Weights of a small image denoising autoencoder: decoder norm layernorm.
Rows from block 8 of the encoder of a small image denoising autoencoder, named by matrix and row number. Rows with one number belong to one channel. Each number is 500 + 40 x the weight over its row's rms, rounded and kept within 0 to 999. All counts start at 0. Numbers have three digits each. After the name is the row's rms in percent of the matrix's.
After each channel's rows are labels from the 100 images, of 14976, where the channel reaches its highest value: "patch colour" is the nearest of a few named colours to the mean colour under the peak. Only what is clearly more common there than usual is listed. The data: regions of photos with short descriptions (Visual Genome). In brackets: how many of the 100, against the usual share in percent.
# convs1: 3x3 conv (encoder.blocks.8.convs.1.weight, 144x144x3x3, each kernel summed), inputs 0-143
# convs2: expand pointwise conv (encoder.blocks.8.convs.2.weight, 576x144x1x1, transposed), outputs 0-287

convs1.72 098:519575576487481515607525474520519465482479592488539450502528488499526521519517477518504493480536472528531525504540492477564536549530486558521548448526545488455364491494482555501509489544464487505554513438552486504523547539590502519504552544542502464532518573524592492553497493468474582516465514516460473512448449465504528521532556500594566553475450495501523485467421497601509504480542478499528496544516443497546532525530553557512494
convs2.72 096:373566550518501512445531416492427494541502536491528545507448456535490529464550514537489506532503507501568535511531481547507493444460461551501507555458500489535468454492549578431528550410473482484463459490536495507494517470548553447488450494520509531426508517509475498558532479568488506463596465493463449535516486496466499465487483502490454470504485632497500461465565478483526539458517483474503445526511507509526462505473480546479466531507508544504471447478517454441445562555463512527504504481528463515432533454520462440491551531418546550574511493529459423563526510537547461478530550598516508471508491565504492490484518547527515478529523530485520524527446492444491512495456516483482458552480511440533463482471518535533535500591499445474501611512533433516492416488533518470511450539520479441505427551457490511475514470528459509505510517545514519486490554515552443513
patch colour: black (74 vs 11.8)

convs1.106 101:576497462508501553482489552484503494606554509439521488489558523505484437525523466418484430508507465492469526518486487529494496526469487564559513487505530542575514584524481431476472515500500511520584495510532496539522551473513579532425572503478460481467425458430554487541459528532553425504473508514452478505479478557463498549582449465421511509491530465579487497503422529454480525534501432538507523522466463450525514465559436471500554
convs2.106 098:542573496557572492585483507509542474539515463526517480511475510463480569495502522482470576514534535502455535498509462553457503489497459498517502473455451501516528499463525480523483552527446511464479516481531566467488533534493492526464391443493529463466483511491502426446501508589470520503470499530522481543541518588494461555504507542492395432520477404527500465500473396509496454593488441504591540490494397553496516508498520457479549426525518541545523490497520509517518497493478532422537576484493492484454484407515548552497484439546477461514534455545444443531460500501449460446495526540471480496489468563536457559457504496478500452486524487522497460475517498556398591532543449536491472534429547474429532509474514454542469505507522508519463453468439539441459438475512512479520559456406518507504498532483479525512532494449429538475482481440484506466516544533436508450
patch colour: white (44 vs 5.3)

convs1.101 088:586477537495516529440492529462526549449533470563547520601560522540529472443421503498462524514563509492494603439474522527566517489568536477458548528513468481495612485563542481507460469503544511511525538499530510512452559464631533520492549482471524496421537535521505508539483521540503571468476534470479553491527453519551459475526576514549520543502433471537513472514445463533474502472493446507453490548470451495513518467537507516523462
convs2.101 096:501451556499440539465608515533398516456504436437476533486432529422516496504489537501497504544510557489465545453558466550544499465519531494431487516472485493489525526476527465507515483532544517446511466486516532545511486452532495527437518452509447466545492422451476507475432470491456515551387527452518518461535498360518521512478509515425457486488527487487502541445561522539542487431505548507479554462508529548540508531489511480485555498572507450433519520398520424499487535441538497576529546508513480495539482533482464534485499515535425458511526546476510492450502470490496481431517477489522485488527510486543459560497530505515467487520463468461483521457504563527541515481465466542471465501487475452546492547480405545537560485571519510497483494460412451477562575462550502563533521512598523475485517499554554570461445520531490539515471453537509533512547437501432514498
patch colour: black (28 vs 11.8)

convs1.5 103:543435493504474494557531544556539471520502527512390485559499488447530505492480472515525569502537456506554487473505451456440500466513459569504506475476513455455468501521540498483513489477541519495500543571572504502522518548484533487586514540589485468459496514518548492493490503523537497440487549502537552619463599417473506569543493444512435540574549504472489461464448506460559450475544446523542455472546491450525450558488505438473514
convs2.5 098:457501416524574476515512510525470451501483448502493451522515513550474571543541494470512506503472555487509550463588472501419489470477455451545513419508488513454534485494505463463507510496513492470483524529460523478525469493565538537539461525577445560537522463567525479455518466545483516478497553507508533535464491479454514537500514506467548479478533557492509513478535521567437441499513443473481524432580568528515516557477547518477491375488464480476517592536502524531478539474490520517513508485481498514487465438520544432541476591578477570515514498506505446521438485527548539514530520414509498529445497478461529555511527473458500413508470418510489483397555547527495528552554540445470491513537476548516449471516459517469498545422521506442508501442534472486520501506514482477505607510476548522485547471459503489506513525523490530495515527488476530518477502475532532508
patch colour: white (38 vs 5.3); pink (31 vs 9.4)

convs1.114 108:519450493531471536569524480512438451540470451494482527554470541473529499539505512435529471478556470529488504521596484445440532522532488494520552528470567589437483536502485455544542462477553532496501503544498500524600496499486459469538545555547493521535547508455516519469523470498455464503523567612513526578534469539549494575482514509622481452552540471477551474485501546570475506547554485538490558496547484550543494484535498488429525
convs2.114 098:580557487499470500459443418537561503483498561497480479447555535554504521490521479509518553514513493457488465534475424544534510455508482457522473493522470504553547493500476465488483440515517517443505426509515505494583438520531535497428521495512540482521436561493558536499394531558525511521483460525508498486472485607487477420517503545494477463487479516524490571495515499489513550524445414518506487439428504524486545541452479520583473431450529538548488524524467513519550551488486524426528567494481474473428467462550481459538459471522497510493484509500485532561442519512528494460520483565508546502494488505505506506458491487489457519607469493490542471494483579478440474452451456535601521548543478430563470527478445472578499489490552472535471451507524536491525545441530570513458468502514549531509509493521578542450510477451477498477542475528491554522479487537449465492
patch colour: white (30 vs 5.3)

convs1.78 092:509534533524525479543509492475556488449521531524522500512519494531531434501534523450527522463501576510521522581519506503557542429525514434518511509469499567527426473437537546499515525487491511549511477512584520491546515519542530490486492457500497427516559587505559485546468472543461497534512543443524523507439482584549455503494601517461538511529526455526534471467445489513461510524483423498536446568469487598591637512462505530502519
convs2.78 093:539612521535516485446532529495508577515520446494505452527480471495479489538570469522515490463501490509460481402456481451490492534550520546529527506585520490499459530537466423490537553442523490488450524506541476491464613518455505519512506482552430492445569489523432487556500549498468438527531493457468580457512523468517464517517484529467517501494494428427492580503495559478609487429449479542523546454491449554536521500519451491586580486545540516502466484494505489460469487513474425533530444490518547549481515467547444418491563476479492513514476456486490470624565515469526424560523514528467448480516468540489501475565433537537433504541420523473511551523520459410534525494400500514527510518496480495486404508521453487475505514566460473538525526528532544477469482498559393563549543488467472497556473546488461507444472504484488502516497443401506479464509478459496488436
patch colour: black (49 vs 11.8)

convs1.116 091:475487534422516482487487529465554540477478540532516464508504509485538498526451526477480528478518479517514522497495473554593423438471501521497572525493447561463609456476503495502521512474507524537469529483555413514413537579565556607514509478462575503486440539512508552565476495536526553505483480531422470455515493431558593441521516545500487536480470540442487472430530535476514463525515569492501478540479477478457496505452470460444545
convs2.116 102:509464600548472457513491499501522491506513546601527548569478431479515528460457432490497523484481455491520522524530497559511565554530530467529542498536476484456525498508619435575476425397558462524528453484578444497478483382506427509456545511488555486450482408496473502513554495491478512553451541508499564496530436474510495551565477474527524538496540486500475500492527514524499478558411535518462424497465447508477479545528501492509511539507533513565486538484493491447484537510481467517484492475541550524541443569482462452498516563503474444481525482483522533536537448530543529509478584458473452511508486519449457444480452485517492493509510450510510473499564474491521498514484526450533498546494476469556582584491471507513483486527514465471522503521522454479477469467409501477542522609536525561478535546533538490530388539523507490559527471552501545474487514495522549544
patch colour: pink (27 vs 9.4)

convs1.42 102:544440512537497549523526540511534513510489541460473431530443470491515440526547463506459532469565497592533573526514480408450556437563509516507559499561495511502485436594530546483461491478485444542471473540510477492555479520514484437486480445551502477554500470533578509540541537489539544501473515482518523478497528521469536497510504551435566481544544532438428557518523454548521505584466497571496568513510409489511500506461497581487558
convs2.42 098:521537470532520463552482481462471499506501570549503511471481543481490559454547533501479503483464514508538551471523488506481538504528460511466552563508470504432435525504533493504546441502599497418525423410436499476453491525484459490460505422533561510472552524474457507500552441495472429535475420491543461552571550478474391500539491456538417452523561430429460582562504492564472564557528456499466410453508507499463525504520445455569485485522515600492478518468512520508563556485544466495434464438494521534571452499524518507517514555564518525488518535565543471459481464567466450521447571455487503504483553520482365515479460517507525478486499552523510498486514509508448514434426504516469449520427511489439488465535432527477579489488496505422481521505588508495517550491441519501494551579552523493489500484504553504490463518481519505533542535552474489520450567495496513478
patch colour: white (38 vs 5.3)

convs1.12 100:492453541535538493530479542484529528498542475511577469531567520480566528570531524555516524530514496508471529518423554448583528512532463505463536567489549487460457503512513545512514416477441547545517494527533589527572538530587516526518591485521516461482508561507455566548522468506471540545499494569478502505506492506506556494455588483527544535522498559569558551510552445563566490488539471494493516552502481487503576558522489565458536
convs2.12 099:546545431443453452540496532515532465474460444556515548528559526581488523414543514439534494482507484485563470505501513545560513469507499551505512541488517505551544522505474513491492452465534510499546488518505537580525480477510404489516526529580551638490543526504502540506461472514532462514539573538526430492488468543479515435539452428542513540467429412430466536493424537509540545460487474536479458491496550456523529514466521474494546503437518459549498567542469540492474496537501498545575494547517579573507553471537492518489486537504503496508411464567434477458486496557527438563505501547519536492532533532465522495462420478473553420539478571483496461528505477431510399526526472509408507542539483552484504424530556488470565456479457473514501496479551548437438528489515498488553475486540533545462520516519573537508479441476490464488458512487491564513487528498533463481
patch colour: white (54 vs 5.3)

convs1.61 099:510511519484552462513497537555513538439493507468604499556559555478469505552558558539486447439544513504441542586512548524559561438500529524472460514500516518530563636473503548539485417520567492567546505526525566494468554487480541520468512448523515528469449550532531522503482492517507481539530511547463468517486525481425482477477517543573526517513516533474579472452558492530543503486554491538491501533506560477546491554442539558527464
convs2.61 105:426442470456444506530551464498553547539501516526533541476497504489473500566534500548500462478486500513462504500493463472434505435484475538477474499462527465490564495554484576546458540459487513547463459470538489467513446519508497484532470562528540565552535520487468517490486491559462479542472491505465527545491496483473496467500494487525497517511472441515484486416577505515466447481477596542492518481521465494439490489487507514506483491464450548526480485550481470488456529449564426553584484556466496478486555571499541488478514503473445484490483506506522478456512469455523563488474456507441498443503532487490506513499408490519425475451524446541489498485498431493595530532522485469426519487534436559482488571529528525534486466534523496517469589563508417433440508428473383480454466491481556436545494526545477508512429441459510508519429461492538526510524495538525440513
patch colour: white (45 vs 5.3)

convs1.119 097:528497574469492484561473482484518506503516527477601518542568496588482445503437555443461543473528493527551508450472540466503463564528522527445503492542427506485464537538538583491531481575516492523527481475484474460479537550587533547505486488488470508565504513505472497543508636531462492504548498447581543491557465553527610497507574550501567523474492500526518508506458482529524453489508514521563495478510545479499469458512542551559444
convs2.119 102:477472512501468437522552501532508542490485479439510555510445544468537533391464482493493443462552507507465472486524490548448500462487495540495548500434539497462497503514535516585493465459469492495597494483564544485481431488502467502481575602523540535549504444514483515563493515473567483477561523528508458466579527410451621506515459524535554484529495542463480479479563520436437557485515445555538514472518510529540472438466472481467519477461430546461432480445480553542450426511556470488474497514530486539402550559487442479503481526428479510534538455489527463499523559457442497496498445508504487517503541527468548538481426517483522551494584522504509491467449464470524569504526481500445480501427563548493534438480495474452567502474545491523476456557493618433500502508487506493531527519467497561501490489481543456507490549511463445567512469414547471506501536505566474550
patch colour: black (33 vs 11.8)

convs1.111 117:535520499514485540467480463497541548577521496484603469563542547489518494502495507478492519484487452503432587547458503564573519574470546547499550585472510583500565522499473489575531461551530433552511531541487429483496511520519546489529510448468543574547456555469485492523494595477509495502600459578506496443477517470497483455496499583502536496514508546547539497536574472512521513539541510537541556493533464483534477462476503546544539
convs2.111 105:507450445457500502538542414520488533491435524523444523441522488457539519479582497507476517454534520551443467507532466547477493432499533421483444529413500499520458389470467461473526458475506482551452447563541510554553500449476480387479574586501459438440469491480475424528439481554524443525506467503463507516472516531506460511519449582511541533528481452535494540513503480467502514479468534465533484531417460504457506490415517492477561503426535462469553477473469525480489438436528506514426487515508476454516513516481556551541539513532515566503487517521462551604500516498526520550436435538533501498518513526507493419498497520476514472466535568397515500518445498502476505448485534532477498393437445440457443511436473511500521523481447485501477495530544476495520484507546453508503525511517491527470545446475546474427489508494524479561497486466459524450462523571438477430
patch colour: white (49 vs 5.3)

convs1.23 093:529508511471466447492518565450531532483422473530417453448511531458515526470440558535462500461548466542463559460527505441472469549478456561564459476535477480514482440489486509465458537496506527501494542464521474545473537443448535517515487498491507400480461461509563559592509522503570521479484505518522553491461550561571525489541520551460509569479447544481504486479410527421439458534474535507511474458486473414484523401480495536483533
convs2.23 097:499525555506512593453427545461527462528477475515499556506477530543517565585496448465553514498520441454503553567512469539486495498520550565474560519459424507455444443467515477474460445542542521477465527448511540456584530526497545446431525450485492395418453489471522444426507445537462506446442451507546540457479569485522520495538502598502523452486481601450525460465455498503502487545493440459490477449432468481576502475446446496483550458490501565447488481459536542432418578515498508518645537539560487513518377471492484509481510424461494489553483494522448526565494452492484528485456569497502468524503506466509509422499549539516501475490528467513502471466474521471483500483485491405501538554468473359514457562454451427563494527523491514523403474563512484600540503503469513515554549514567436556517499510421469460518537546507524496504533534524518524559491503538494575487
patch colour: white (36 vs 5.3)

convs1.70 117:520495464518465446502474527516557453480436531470434435515477540423500441417515497488465526468491529476514481548545504492558447519507539521522523408478546487498566435494451475541493489533499490506498513498512473516533563566468489500545496476572483550409455449512506583542507488425489471515434470474473589488564515513518475484473585520414443588554486508484511523507537419528561459556469554491556529513444515548515509527530483527467477
convs2.70 103:460543499475509520447524504468455482534561546437529444455496456469514444538460447402488515543449515505494568513468556593576454604507449480540534496513466523537526470468507579536489492558505475477507485486498484515550576479505497544507489486434535423492522461525510530508532450471470554504441492509527509442529459557464494523508551527459583513507472540497501463537463467469520507445524451515486527442515486502499474506543473436525431514564506522547493564494427461474500470507514533439521534571491464578486484417522392416457503474542435460540522478547519560519471433505510492492517519409538481547476464475508640535451473483533526444528504452488551425490470459491477473494407522478504495570533448493498505561478447468487490494515446499430530460444507488534553477542533433519497506540451467445486494538492482560505493581516496443530531494467473518407490478535459534543
patch colour: white (62 vs 5.3)

convs1.75 116:556530520496470537518538536534492555455574503506586565525526489492478461496520490539491515526504485510532537504513547510482524428485537479394506537502543516490659514513536479506474519516514542549479477506507509555479512508571492582511500570502494533498535552461580520518420466530459546474435560525534471542447550475493522491509388507626560469522532516498509473478503504558523502546523481521511450540487521460589510488512517441507486
convs2.75 106:515479542507416442492491527445460460527468473559510478504445548493495495542519537574509471530495510508528597500522505492578513515505513507489488513487496489504471461539594502395463497474421490542476398398526474519509508456522495540459464447439486505518468483498496525542463494477503540568458549467521538478556524536477488502483539538489554512556485514502502465567454422550550486460456522539530486485477507531440495486527515485584447520588501587466543506502492460554513513512635485455479567495477534475448474423524510498513535545520455467432447438440462503446458466394551495465537543580515471534567517453469544483499495556466430528526481474532440512588536531569482470531514504486503451526364493531505521557517433516593530517470485472461499471510423457546493503504514541509506645512476522570525480448465450524479535462523495524501481483502600495542485497534425494522
patch colour: black (91 vs 11.8)

convs1.108 104:520503500529508488540513515490509485576505524526515511531539597492538459493567416478513509410536537474490514522542486575518447462517496581524499460505546502475363458506477525528495452504502477544545445472478506498549506501449487446429502478578556478475486475487558540614530476498494490579402482492457541525481532510462514490553530475405527505543520483515452440511504509453556482479511499505535465593564513553497530529530555494474480
convs2.108 101:470498499472535490524466518498508483567458475406514491493539498446485482489529526501488486502492505557504499546551508476497522567464510536546447512503514531533465543476437476453477517505508479542480533489508447516492512483473552561496481434532536516502518579559507507431462409564495526461456510464465482553531558482512472532442538530467426472535545515480502523545549449474452490446478519493507408422579494522534507468572516522500512414504461569563483538507484468474525574508497506485492476488455430514566482539483540481493510484524553537395511509533505515547449464528517395492518518496513531494501451456470447574522518490528506471410502507469468489507548542453493408497501541546485517491514437459511472461548474489442493489503499515548477524468462429532493521486524453544566406509527528545582497610505460449510531475486587501487450542499525517458483461460512472473
patch colour: white (50 vs 5.3)

convs1.81 106:532512526530486525497504522521531493556573504557559459469521549480549521497465474515501493531556523449485511539486467505555476534496440577584545536547479483554431479525527468485517464555525512524555519486479502532587567543651514539466544522538514473503519482467515495619499492481484547543487551523471524488522506541570422497500517551573509555475477540507437482522466533562503473510536474524505476523541498527514581492577475509551588
convs2.81 103:563560420515477543550534576481511462510467464538503424433561595552524474515440483435517448542479491502468486588550478524524576467485522574498547480538467501567500513436493487470459488549507497476549514586454524537580504507428530501466530414535489401446469456518503451460483478506517500515582462494509469445539550519554538484531521536497543490454473458477525507487485555462511578426537393452525451477439441492555505498460538415439511579520515424534484547530519480533540512473494558509523532492488500513507518471555549510461544466548528538600496502474455483501489537422468405522472513523521486520465487523502541481469511570467472506525518537511477508492503485536562447451426407482505483575509526496487454452526457484516549501519507521572427520430501459495503477470521559531466429530463511502423482461540521476455525560433530474488476537462521506512534484463503483512
patch colour: white (59 vs 5.3)

convs1.135 095:476540494413497481478556506508494438481523520467514478444498545528494507564467492537456521457532470484417514499565522496491540474519452528497523517563546508493543533471427470497540413545544506511509464538441595529446557417529485510574460476497535497530523459523460504591521498520474531578429564526574440497538560502505549432506479448526502537470453496481502511518558549521441516535507492526481542549426554550477501427466483428474481
convs2.135 099:522463477436442549538492435483515495488543465486500636502478510528504547540470522485496539497544547477515585580517514486454484470459512518445456497483454515488537471492512525512448546463505507516428481528517508549464403553412472457547572514492481516459487487453510511506561472534482469474531508531506512442468499544525459449476534605518553459459401478465556451447527557509494520470472403534528447512518556456474532497499487497506456566522508439439494513599579482513414466563496416513580556567468464473403440578480527537523542499442477430458503513501469487477478541479553538493493504527525534556508555490484542537499466518515418546491515518500494478506454436556487454482483429460489563522417493441494521524414599443486469506604552531489470493459523437514517498472509526526501487479469497473454468483515540482445507525505557520435612479498471446517598454550473484467
patch colour: white (36 vs 5.3)

convs1.50 102:513543456476507539509516474523507476489504538467508515521497459520461557521485516614489553447560428523522484535518467479467581423531521575492504495592564533539435543479437488536508460552543459490463524569429490518475558499492544517525480566511529495402553544498476475480523524584544555484544551512581552514498507584563546483519460479527527543501498506456521513452510498555475480492490510480481485541493548459549524543460529509614501
convs2.50 099:569460465522482493456466569561463526449541525571513456489502515575507557482458557522447511486507511497554460509438507502492466503538527524493503507465562488479550532529445494470498451455446496505457504527497495491434450447547482545483507508485531488442534470457518560529526586505403501541580498489521503557561529472472496458502479472521507527442473471522515606434501441481492457578466439540448469494501600523526499457457421603451542571423475553535473478515514493459367505510555415584415439478491504441399503517502401579503554575444508563525424441501507475513505565520493473472581500468542527476493563522498520459524482566529400539489457467579547507509514442446536492576538485517496494471477493442489453461455513510463474454539503479493497501501555479533445501487498536532523567522533505511538422556508488514565523511492482578509509472487469466476449521586534542504
patch colour: black (81 vs 11.8)

convs1.129 117:532470528509540562479493588546509510484585539500492513519466494488524471496510493451475516532483525550546515462549512542509502414468502460507491522465463495492590479532489516512502573552431530493370518452581532523429556470607523497474472513432524520455481547482542514546481507520464536503498518514517501504457592510508527456541464466437492503499466531436507499491529473385529518509472514417504514540409463474547545450465506442463521
convs2.129 111:562498481503535485425549443467487510548487460578524513474481546460504452474475504514505520467478477445508490509507508557526463512470447499468542515517545535457463500565531472553519500437557485529469418485569549480418523420512512478554494537454426436510492481452520513550522453521452530524525526538494487486464493484484518547569503503510528524534565449443496440580474501561513443494504451495474515530407486514530549543540446511541599490482525482505543560494419476499506496538584510506530483538479538503480576519481567588511521508523472464530517495492437483525485467483502522429490579564511487481514485505485530490469506496497485527429503463511478484602459507446488537463489473497448519533493506536551582563441421542430491521464499511489541434508491478505519493520448452523466539516478515570466562484521570456469524486438529461544548501508501549514453575459462488539
patch colour: white (26 vs 5.3)

convs1.104 097:537463513511511502528582469477471504447471472501481522548557518472513533482476454494478471457485454479454489434478498511436413550519472531507504421517538597478420520449439443508546450548518502460542504496456542466473517494383555537504554543480467514493501464498489460498474474522555528547515530413484467502542539566541466506503464433520497499427521529476545443487500488398451513460570564494474445444518559503447496475553497432475502
convs2.104 101:583533589513628515473543433493536512499437508461528586504388523493506531544509503490503493530525461517507461502554509494485507494481550486444508441457519484513545518466529532450482490500460524443426550434495484476498482493531517496430462492522542473464495509442548467478554551466494494435493503473473457539498491531523531444479489513503484522499472494512526517527502449459523482630508539505525505503506493507501496465573490535397494336476508494497495516551546488549450531529478525486500459494540488447473440478484522477534501502485494539521488495484472489513486559488470527478393480422437485500530546476447478535503479480514520541468529443484473522483478464538461497457487581454635621473534535511509516564445499476505497483541494483446479528520470497522427522538468522531499485483478485472532534530461475475498536444462416512542501539486501547461584485487401429459
patch colour: pink (25 vs 9.4)

convs1.14 114:523500522521532526567551475509529452457392505454483523532541577461510498450490507549510519448514433511466563571549540464526575494432514508443478437551561499453468531448446478526534416531525484509484470538520464548576550501512494498497507466563509479531467503527536610478509431456485548516470510527473538474534505530514510445494540515498437534466554522551573564530558471550549475582503525501479526440522547461523432464509511533511490
convs2.14 114:486512482525482510497570439453555472531462581524482484451480519503489518541513440515502471511515464512538496495511461553467458497510471417471486560478469487466426485501484508444483502460518516568449444528492440489491430492457476411447505442473491457479533440469508489543533521407440463570409450483511476491488509481542372443485514566522523530491500579579436427442521448486536514499440520437497488460495469552463465450517503520538422507416595557503542535549494436529511550430597499493488538546503525506538421464519469495458499565512494498483477452489510526451513492577462460528514549490507507486466565465463522465519483538592462449487555486531523439504488465463438474492495480471458476500488484445576488486526523471553474479520454511523539569509518467513527440532461489490482477500545516447551469525523463469531552480504452490481466544480510500567472533483498464524
patch colour: red (27 vs 0.7)