config.toml
encoder_arch = "resnet_bottleneck"
model = "image denoising autoencoder"
dataset = "regions of photos with short descriptions (Visual Genome)"
train_examples = 203450
image_size = 32
crop_scale_min = 1
horizontal_flip = true
translate = 0.12
bottleneck = "denoising"
downsampling_factor = 8
encoder_norm = "batchnorm"
encoder_activation = "elu"
encoder_drop_path = 0.05
encoder_depths = [3, 3, 3, 3]
encoder_kernel_size = 3
encoder_stem = "single"
encoder_avg_pool_shortcut = false
encoder_widths = [192, 336, 576, 1024]
loss = "mse"
latent_channels = 16
decoder_norm = "layernorm"
decoder_activation = "elu"
decoder_widths = [48, 96, 192, 192]
decoder_blocks_per_level = 2
decoder_block = "bottleneck"
decoder_attention = false
decoder_upsampling = "nearest_conv"
init = "torch_default"
residual_init = "zero_last"
optimizer = "muon"
muon_scale = "original"
learning_rate = 0.016
momentum = 0.95
nesterov = true
orthogonalizer = "polar_express"
adamw_lr_other_params = 0.0012
max_grad_norm = 5.0
max_steps = 4800
batch_size = 64
epochs = 1.5
lr_schedule = "wsd"
decay_fraction = 0.4
final_lr_fraction = 0
warmup_steps = 90
weight_decay = 0.02
adamw_weight_decay_other_params = 0.05
Rows from block 10 of the encoder of a small image denoising autoencoder, named by matrix and row number. Rows with one number belong to one channel. Each number is 128 + 24 x the weight over its row's rms, rounded and kept within 0 to 255. All counts start at 0. Numbers have three digits each. After the name is the row's rms in percent of the matrix's.
After each channel's rows are labels from the 100 images, of 14976, where the channel reaches its highest value: "patch colour" is the nearest of a few named colours to the mean colour under the peak; "place" is the part of the image that holds the peak. Only what is clearly more common there than usual is listed. The data: regions of photos with short descriptions (Visual Genome).
# convs1: 3x3 conv (encoder.blocks.10.convs.1.weight, 256x256x3x3, each kernel summed), inputs 64-127
# convs2: expand pointwise conv (encoder.blocks.10.convs.2.weight, 1024x256x1x1, transposed), outputs 64-127

convs1.42 090:108150091144120083157117130104123136139149055131110110128196141113115146131118136169163161146140113160143175084135128154156076141110126133127150106153151125113127161108118088157144170135155129
convs2.42 094:108161126141107148110139136128142132150155059160116137103148102169116129156089134142138103164138133096159093120115140113083149133130121126116137131135137129095132093100091121144124091149128156
patch colour: grey
place: centre

convs1.45 145:165144140134147125156124160121139148145143145161153191116106166144183128117147152152131141114122103116123131138117145132078091145109111146134150118076120202137102144124138130135132117114165116
convs2.45 109:120097141141162143112141156121169161124114089164110048104172151147115154135090229148144117141084128128136096096147156164128120106127086145128099117126135140148124143123109166128124144103156113
patch colour: purple
place: centre

convs1.140 096:165116125155118130148154127113125153101148131123146113158131148096167133123089124076120151110132096125170080139118148106107135124148106115121134073148101174145137119128147109107145123108098110
convs2.140 096:152074140171164109143131112102125133143131109100131134155075139134114155122145140111124156140133123120119125139150144120124101131131102110137109137134172163168159151136152132095134149120103119
patch colour: white
place: top centre

convs1.189 103:122075099106123123111122131112127160139091143150123115154102140137110113114112095140110148117115154168087121136120064159104146146154111129134128074110133113097080120114061148120102111129103115
convs2.189 109:140116145129168144154138137129095106175141106115113188129119198136124124122126070121143109117119145122148146122133126112143111157130087107133114116144088106094118118068169122113162137155128143
patch colour: black
place: centre

convs1.182 099:136166120141142174090122135121107086144080128113131111170074143099120105132142125170128101112143153114133091152111089150128109104125152096135100123091132099073097122083155095098121119098090118
convs2.182 098:121127119094139152141136088122119124121125101142129152128097156110144136141129094081126178123123144094156128142145111132103146132110140157117117146108074160148154130103133147081109113102165164
patch colour: black
place: top centre

convs1.231 091:122126137137121152123128088161118125128093114134140143168123112086143124139131122158147110128167140144124085131121113084099095138118082127106140068102157168098138090111129096076138130130106110
convs2.231 094:126123106128169110140116081151087111146116100099109150107134162146091132120137147181133114162140161103114110120107132103125099103132146099133124095163127104133114149112135137184147138086112132
patch colour: black
place: centre

convs1.240 096:116145146156111175131157110118168096119129104090140098157181112148139106150110109103109132080119121123126170102144151090115123153138117137142108130155117131144113171097160120107099114138126107
convs2.240 103:098184138128104146118120105156145151112113138132163146155115091144118107141103089087129132152103152141143136141148145073141141148145125130126120115144137077103140111171153161132131154067131104
patch colour: white
place: middle left

convs1.26 104:060102100075109089138156102161114143120092082140133130106129161147117145110106195143108111120092129092158121101101156121125171111108135121129117134122148107135137096115132147150167141146105146
convs2.26 089:062131114087146110115079143095086196111107070147125128126136116119156084139126124134152136143159122147117170133133127100164134162108167135148110179053146127086115133174145095108119119143104160
patch colour: grey
place: top centre

convs1.110 102:134088089117141117079137117122119097143146097173102094076127127101091053120149085143093116132104142094089117092109070079119108090131102144135117123136122157148123149169142128082169131102087134
convs2.110 097:134134122110125136127161120144173157103149110125124139125177140126113104126144083176110124115132129127128160109109117093135128138096149120162088152171146149085143138123120118133168150126122070
patch colour: white
place: top centre

convs1.216 102:151124138128144050115118162154105127114140131131138138143153157145131123123127094098115116161144105111108158120147089119097178117137126114127128142146081158165139093110136143134124129107084145
convs2.216 093:136156133122127080150136100109108138157116138175173110115165104095105142105119115137129152109156128110122070152067157122136191101174140163146181165095141127127094113182114122116090170138176158
patch colour: black
place: top centre

convs1.162 105:102074094157132127109165068119094121149158118137143125129091119086125116151120136153135134127172142128149115157093110111141126143099136152135104098156112129118162128146062139119151164112101117
convs2.162 102:136159126172127107192136160150115129175138141094147112117104109114136153126135117118149139164129145132117129149151126156128092107167122125163104106137113129127111135091127148143122169145143135
patch colour: white
place: top centre

convs1.181 104:127139133150129102155126138160132142130113123157168118139174166138127129120134162087137157104182164136139133120071144159113146128178157141135143140126111169122132125113174183105148144112111123
convs2.181 098:126147138140130156148125120153086085102130158132113090151144149115104139117161133145176121152110157143102139159136150112133164131156124088129103141144133125130131135135105133169125137104151182
patch colour: white
place: top right

convs1.118 095:095108077106129112118115152125151140161084154128107128094102130143120127133152100138135151174132146131127151164085137127120114122040145117104128111102158124124163100124128099132155145126091160
convs2.118 092:144142138149101150119115066127173088117109137116075108143103122111139081142121164086159075107118167114140097101135136073078133120128143134141137141107158140130174134146127134111103093175108131
patch colour: black
place: top centre

convs1.252 094:082111134123106156079104151140130104113141143153109127145094131117131108113146116121132126096128134120187096147114073122119102133088096092136137142119163114141135151128129128118138140111140124
convs2.252 102:105185137100120111126131067135155150131120144140085182092111106116157127128110087122126128110162124112125127172062122124147139090138138147108131154150090106100156153120132155125110122123121156
patch colour: black
place: top centre

convs1.28 095:159148170111110160075087160133119108144095132154132131107078138125086114123150094087141078117074126110091098126130109094097117159142141100128135138110125131116142155136146145123137118166156107
convs2.28 095:134154105107118163114158097131162107115174065140134110163121085123113145116108180090093122124129129129154175107133128117091119082098097144105135114116088152174116141133119120082132128123163098
patch colour: black
place: top centre

convs1.253 125:145104084137127122162136083147125154129169125139130125110168151162147141099150130126137117154157149135137117130175153137184145139111126131157118143161168121123149156108102138156121096184123156
convs2.253 092:144122131151122127136108107131128149128090106114132132102142161139176143131131090156147135110108103157120130167121098119083130094086129119126124099123159116141152121129136090165142097119137156
patch colour: grey
place: centre

convs1.197 100:097125138122161147081128088104112118137100149135097122129124133104098119110102105145120082112124136144108076115151066076104087109112116148134128130153099132126128098103132092118096132157104123
convs2.197 094:172138110122130138091092102128138142145183112121104133137113107102121159129123172121145114133127146134103136134114149103109130132151106126144145117173124155107124150109144124073110135138139152
patch colour: black
place: top centre

convs1.238 099:119125133141128140108130112128156116124151138143169105137115131112126078084098088143125138093106140098095108166077123118120072089122125145096133109142101111141122172149120138113116112109144127
convs2.238 097:132064103135120132149184164138133149095111111090133108129153139122140117121122126098139180140153175121118111078140117134118113131132132147159087129126120123135116072082153147128079114111097145
patch colour: black
place: centre

convs1.147 100:161111108133116139123133128114163118094108153133154160128132116132142138117105133131126126119153126139075106115116139115084110150140090159140088120073110119157132147141113125115119109104146106
convs2.147 094:117107098178166091118123136163167137092124121134104143091155136122125163153132116144157146134115115084132104077115127103158124119115136155122148088130108093154144128094105135170145119113132145
patch colour: black
place: top centre

convs1.157 096:149111131098107140122116112156109148098140142123135147123160123114139113102107144106191122100102113088150119182085156112148108113152136129144107099124124146162138105147131160112133140177101122
convs2.157 102:103101121097116122137151151114131153090140108103149181116097121148137146138114103105151152116120121130120082158144105144128129122132099105135090094135156126131083131110131102096100104115125145
patch colour: grey
place: centre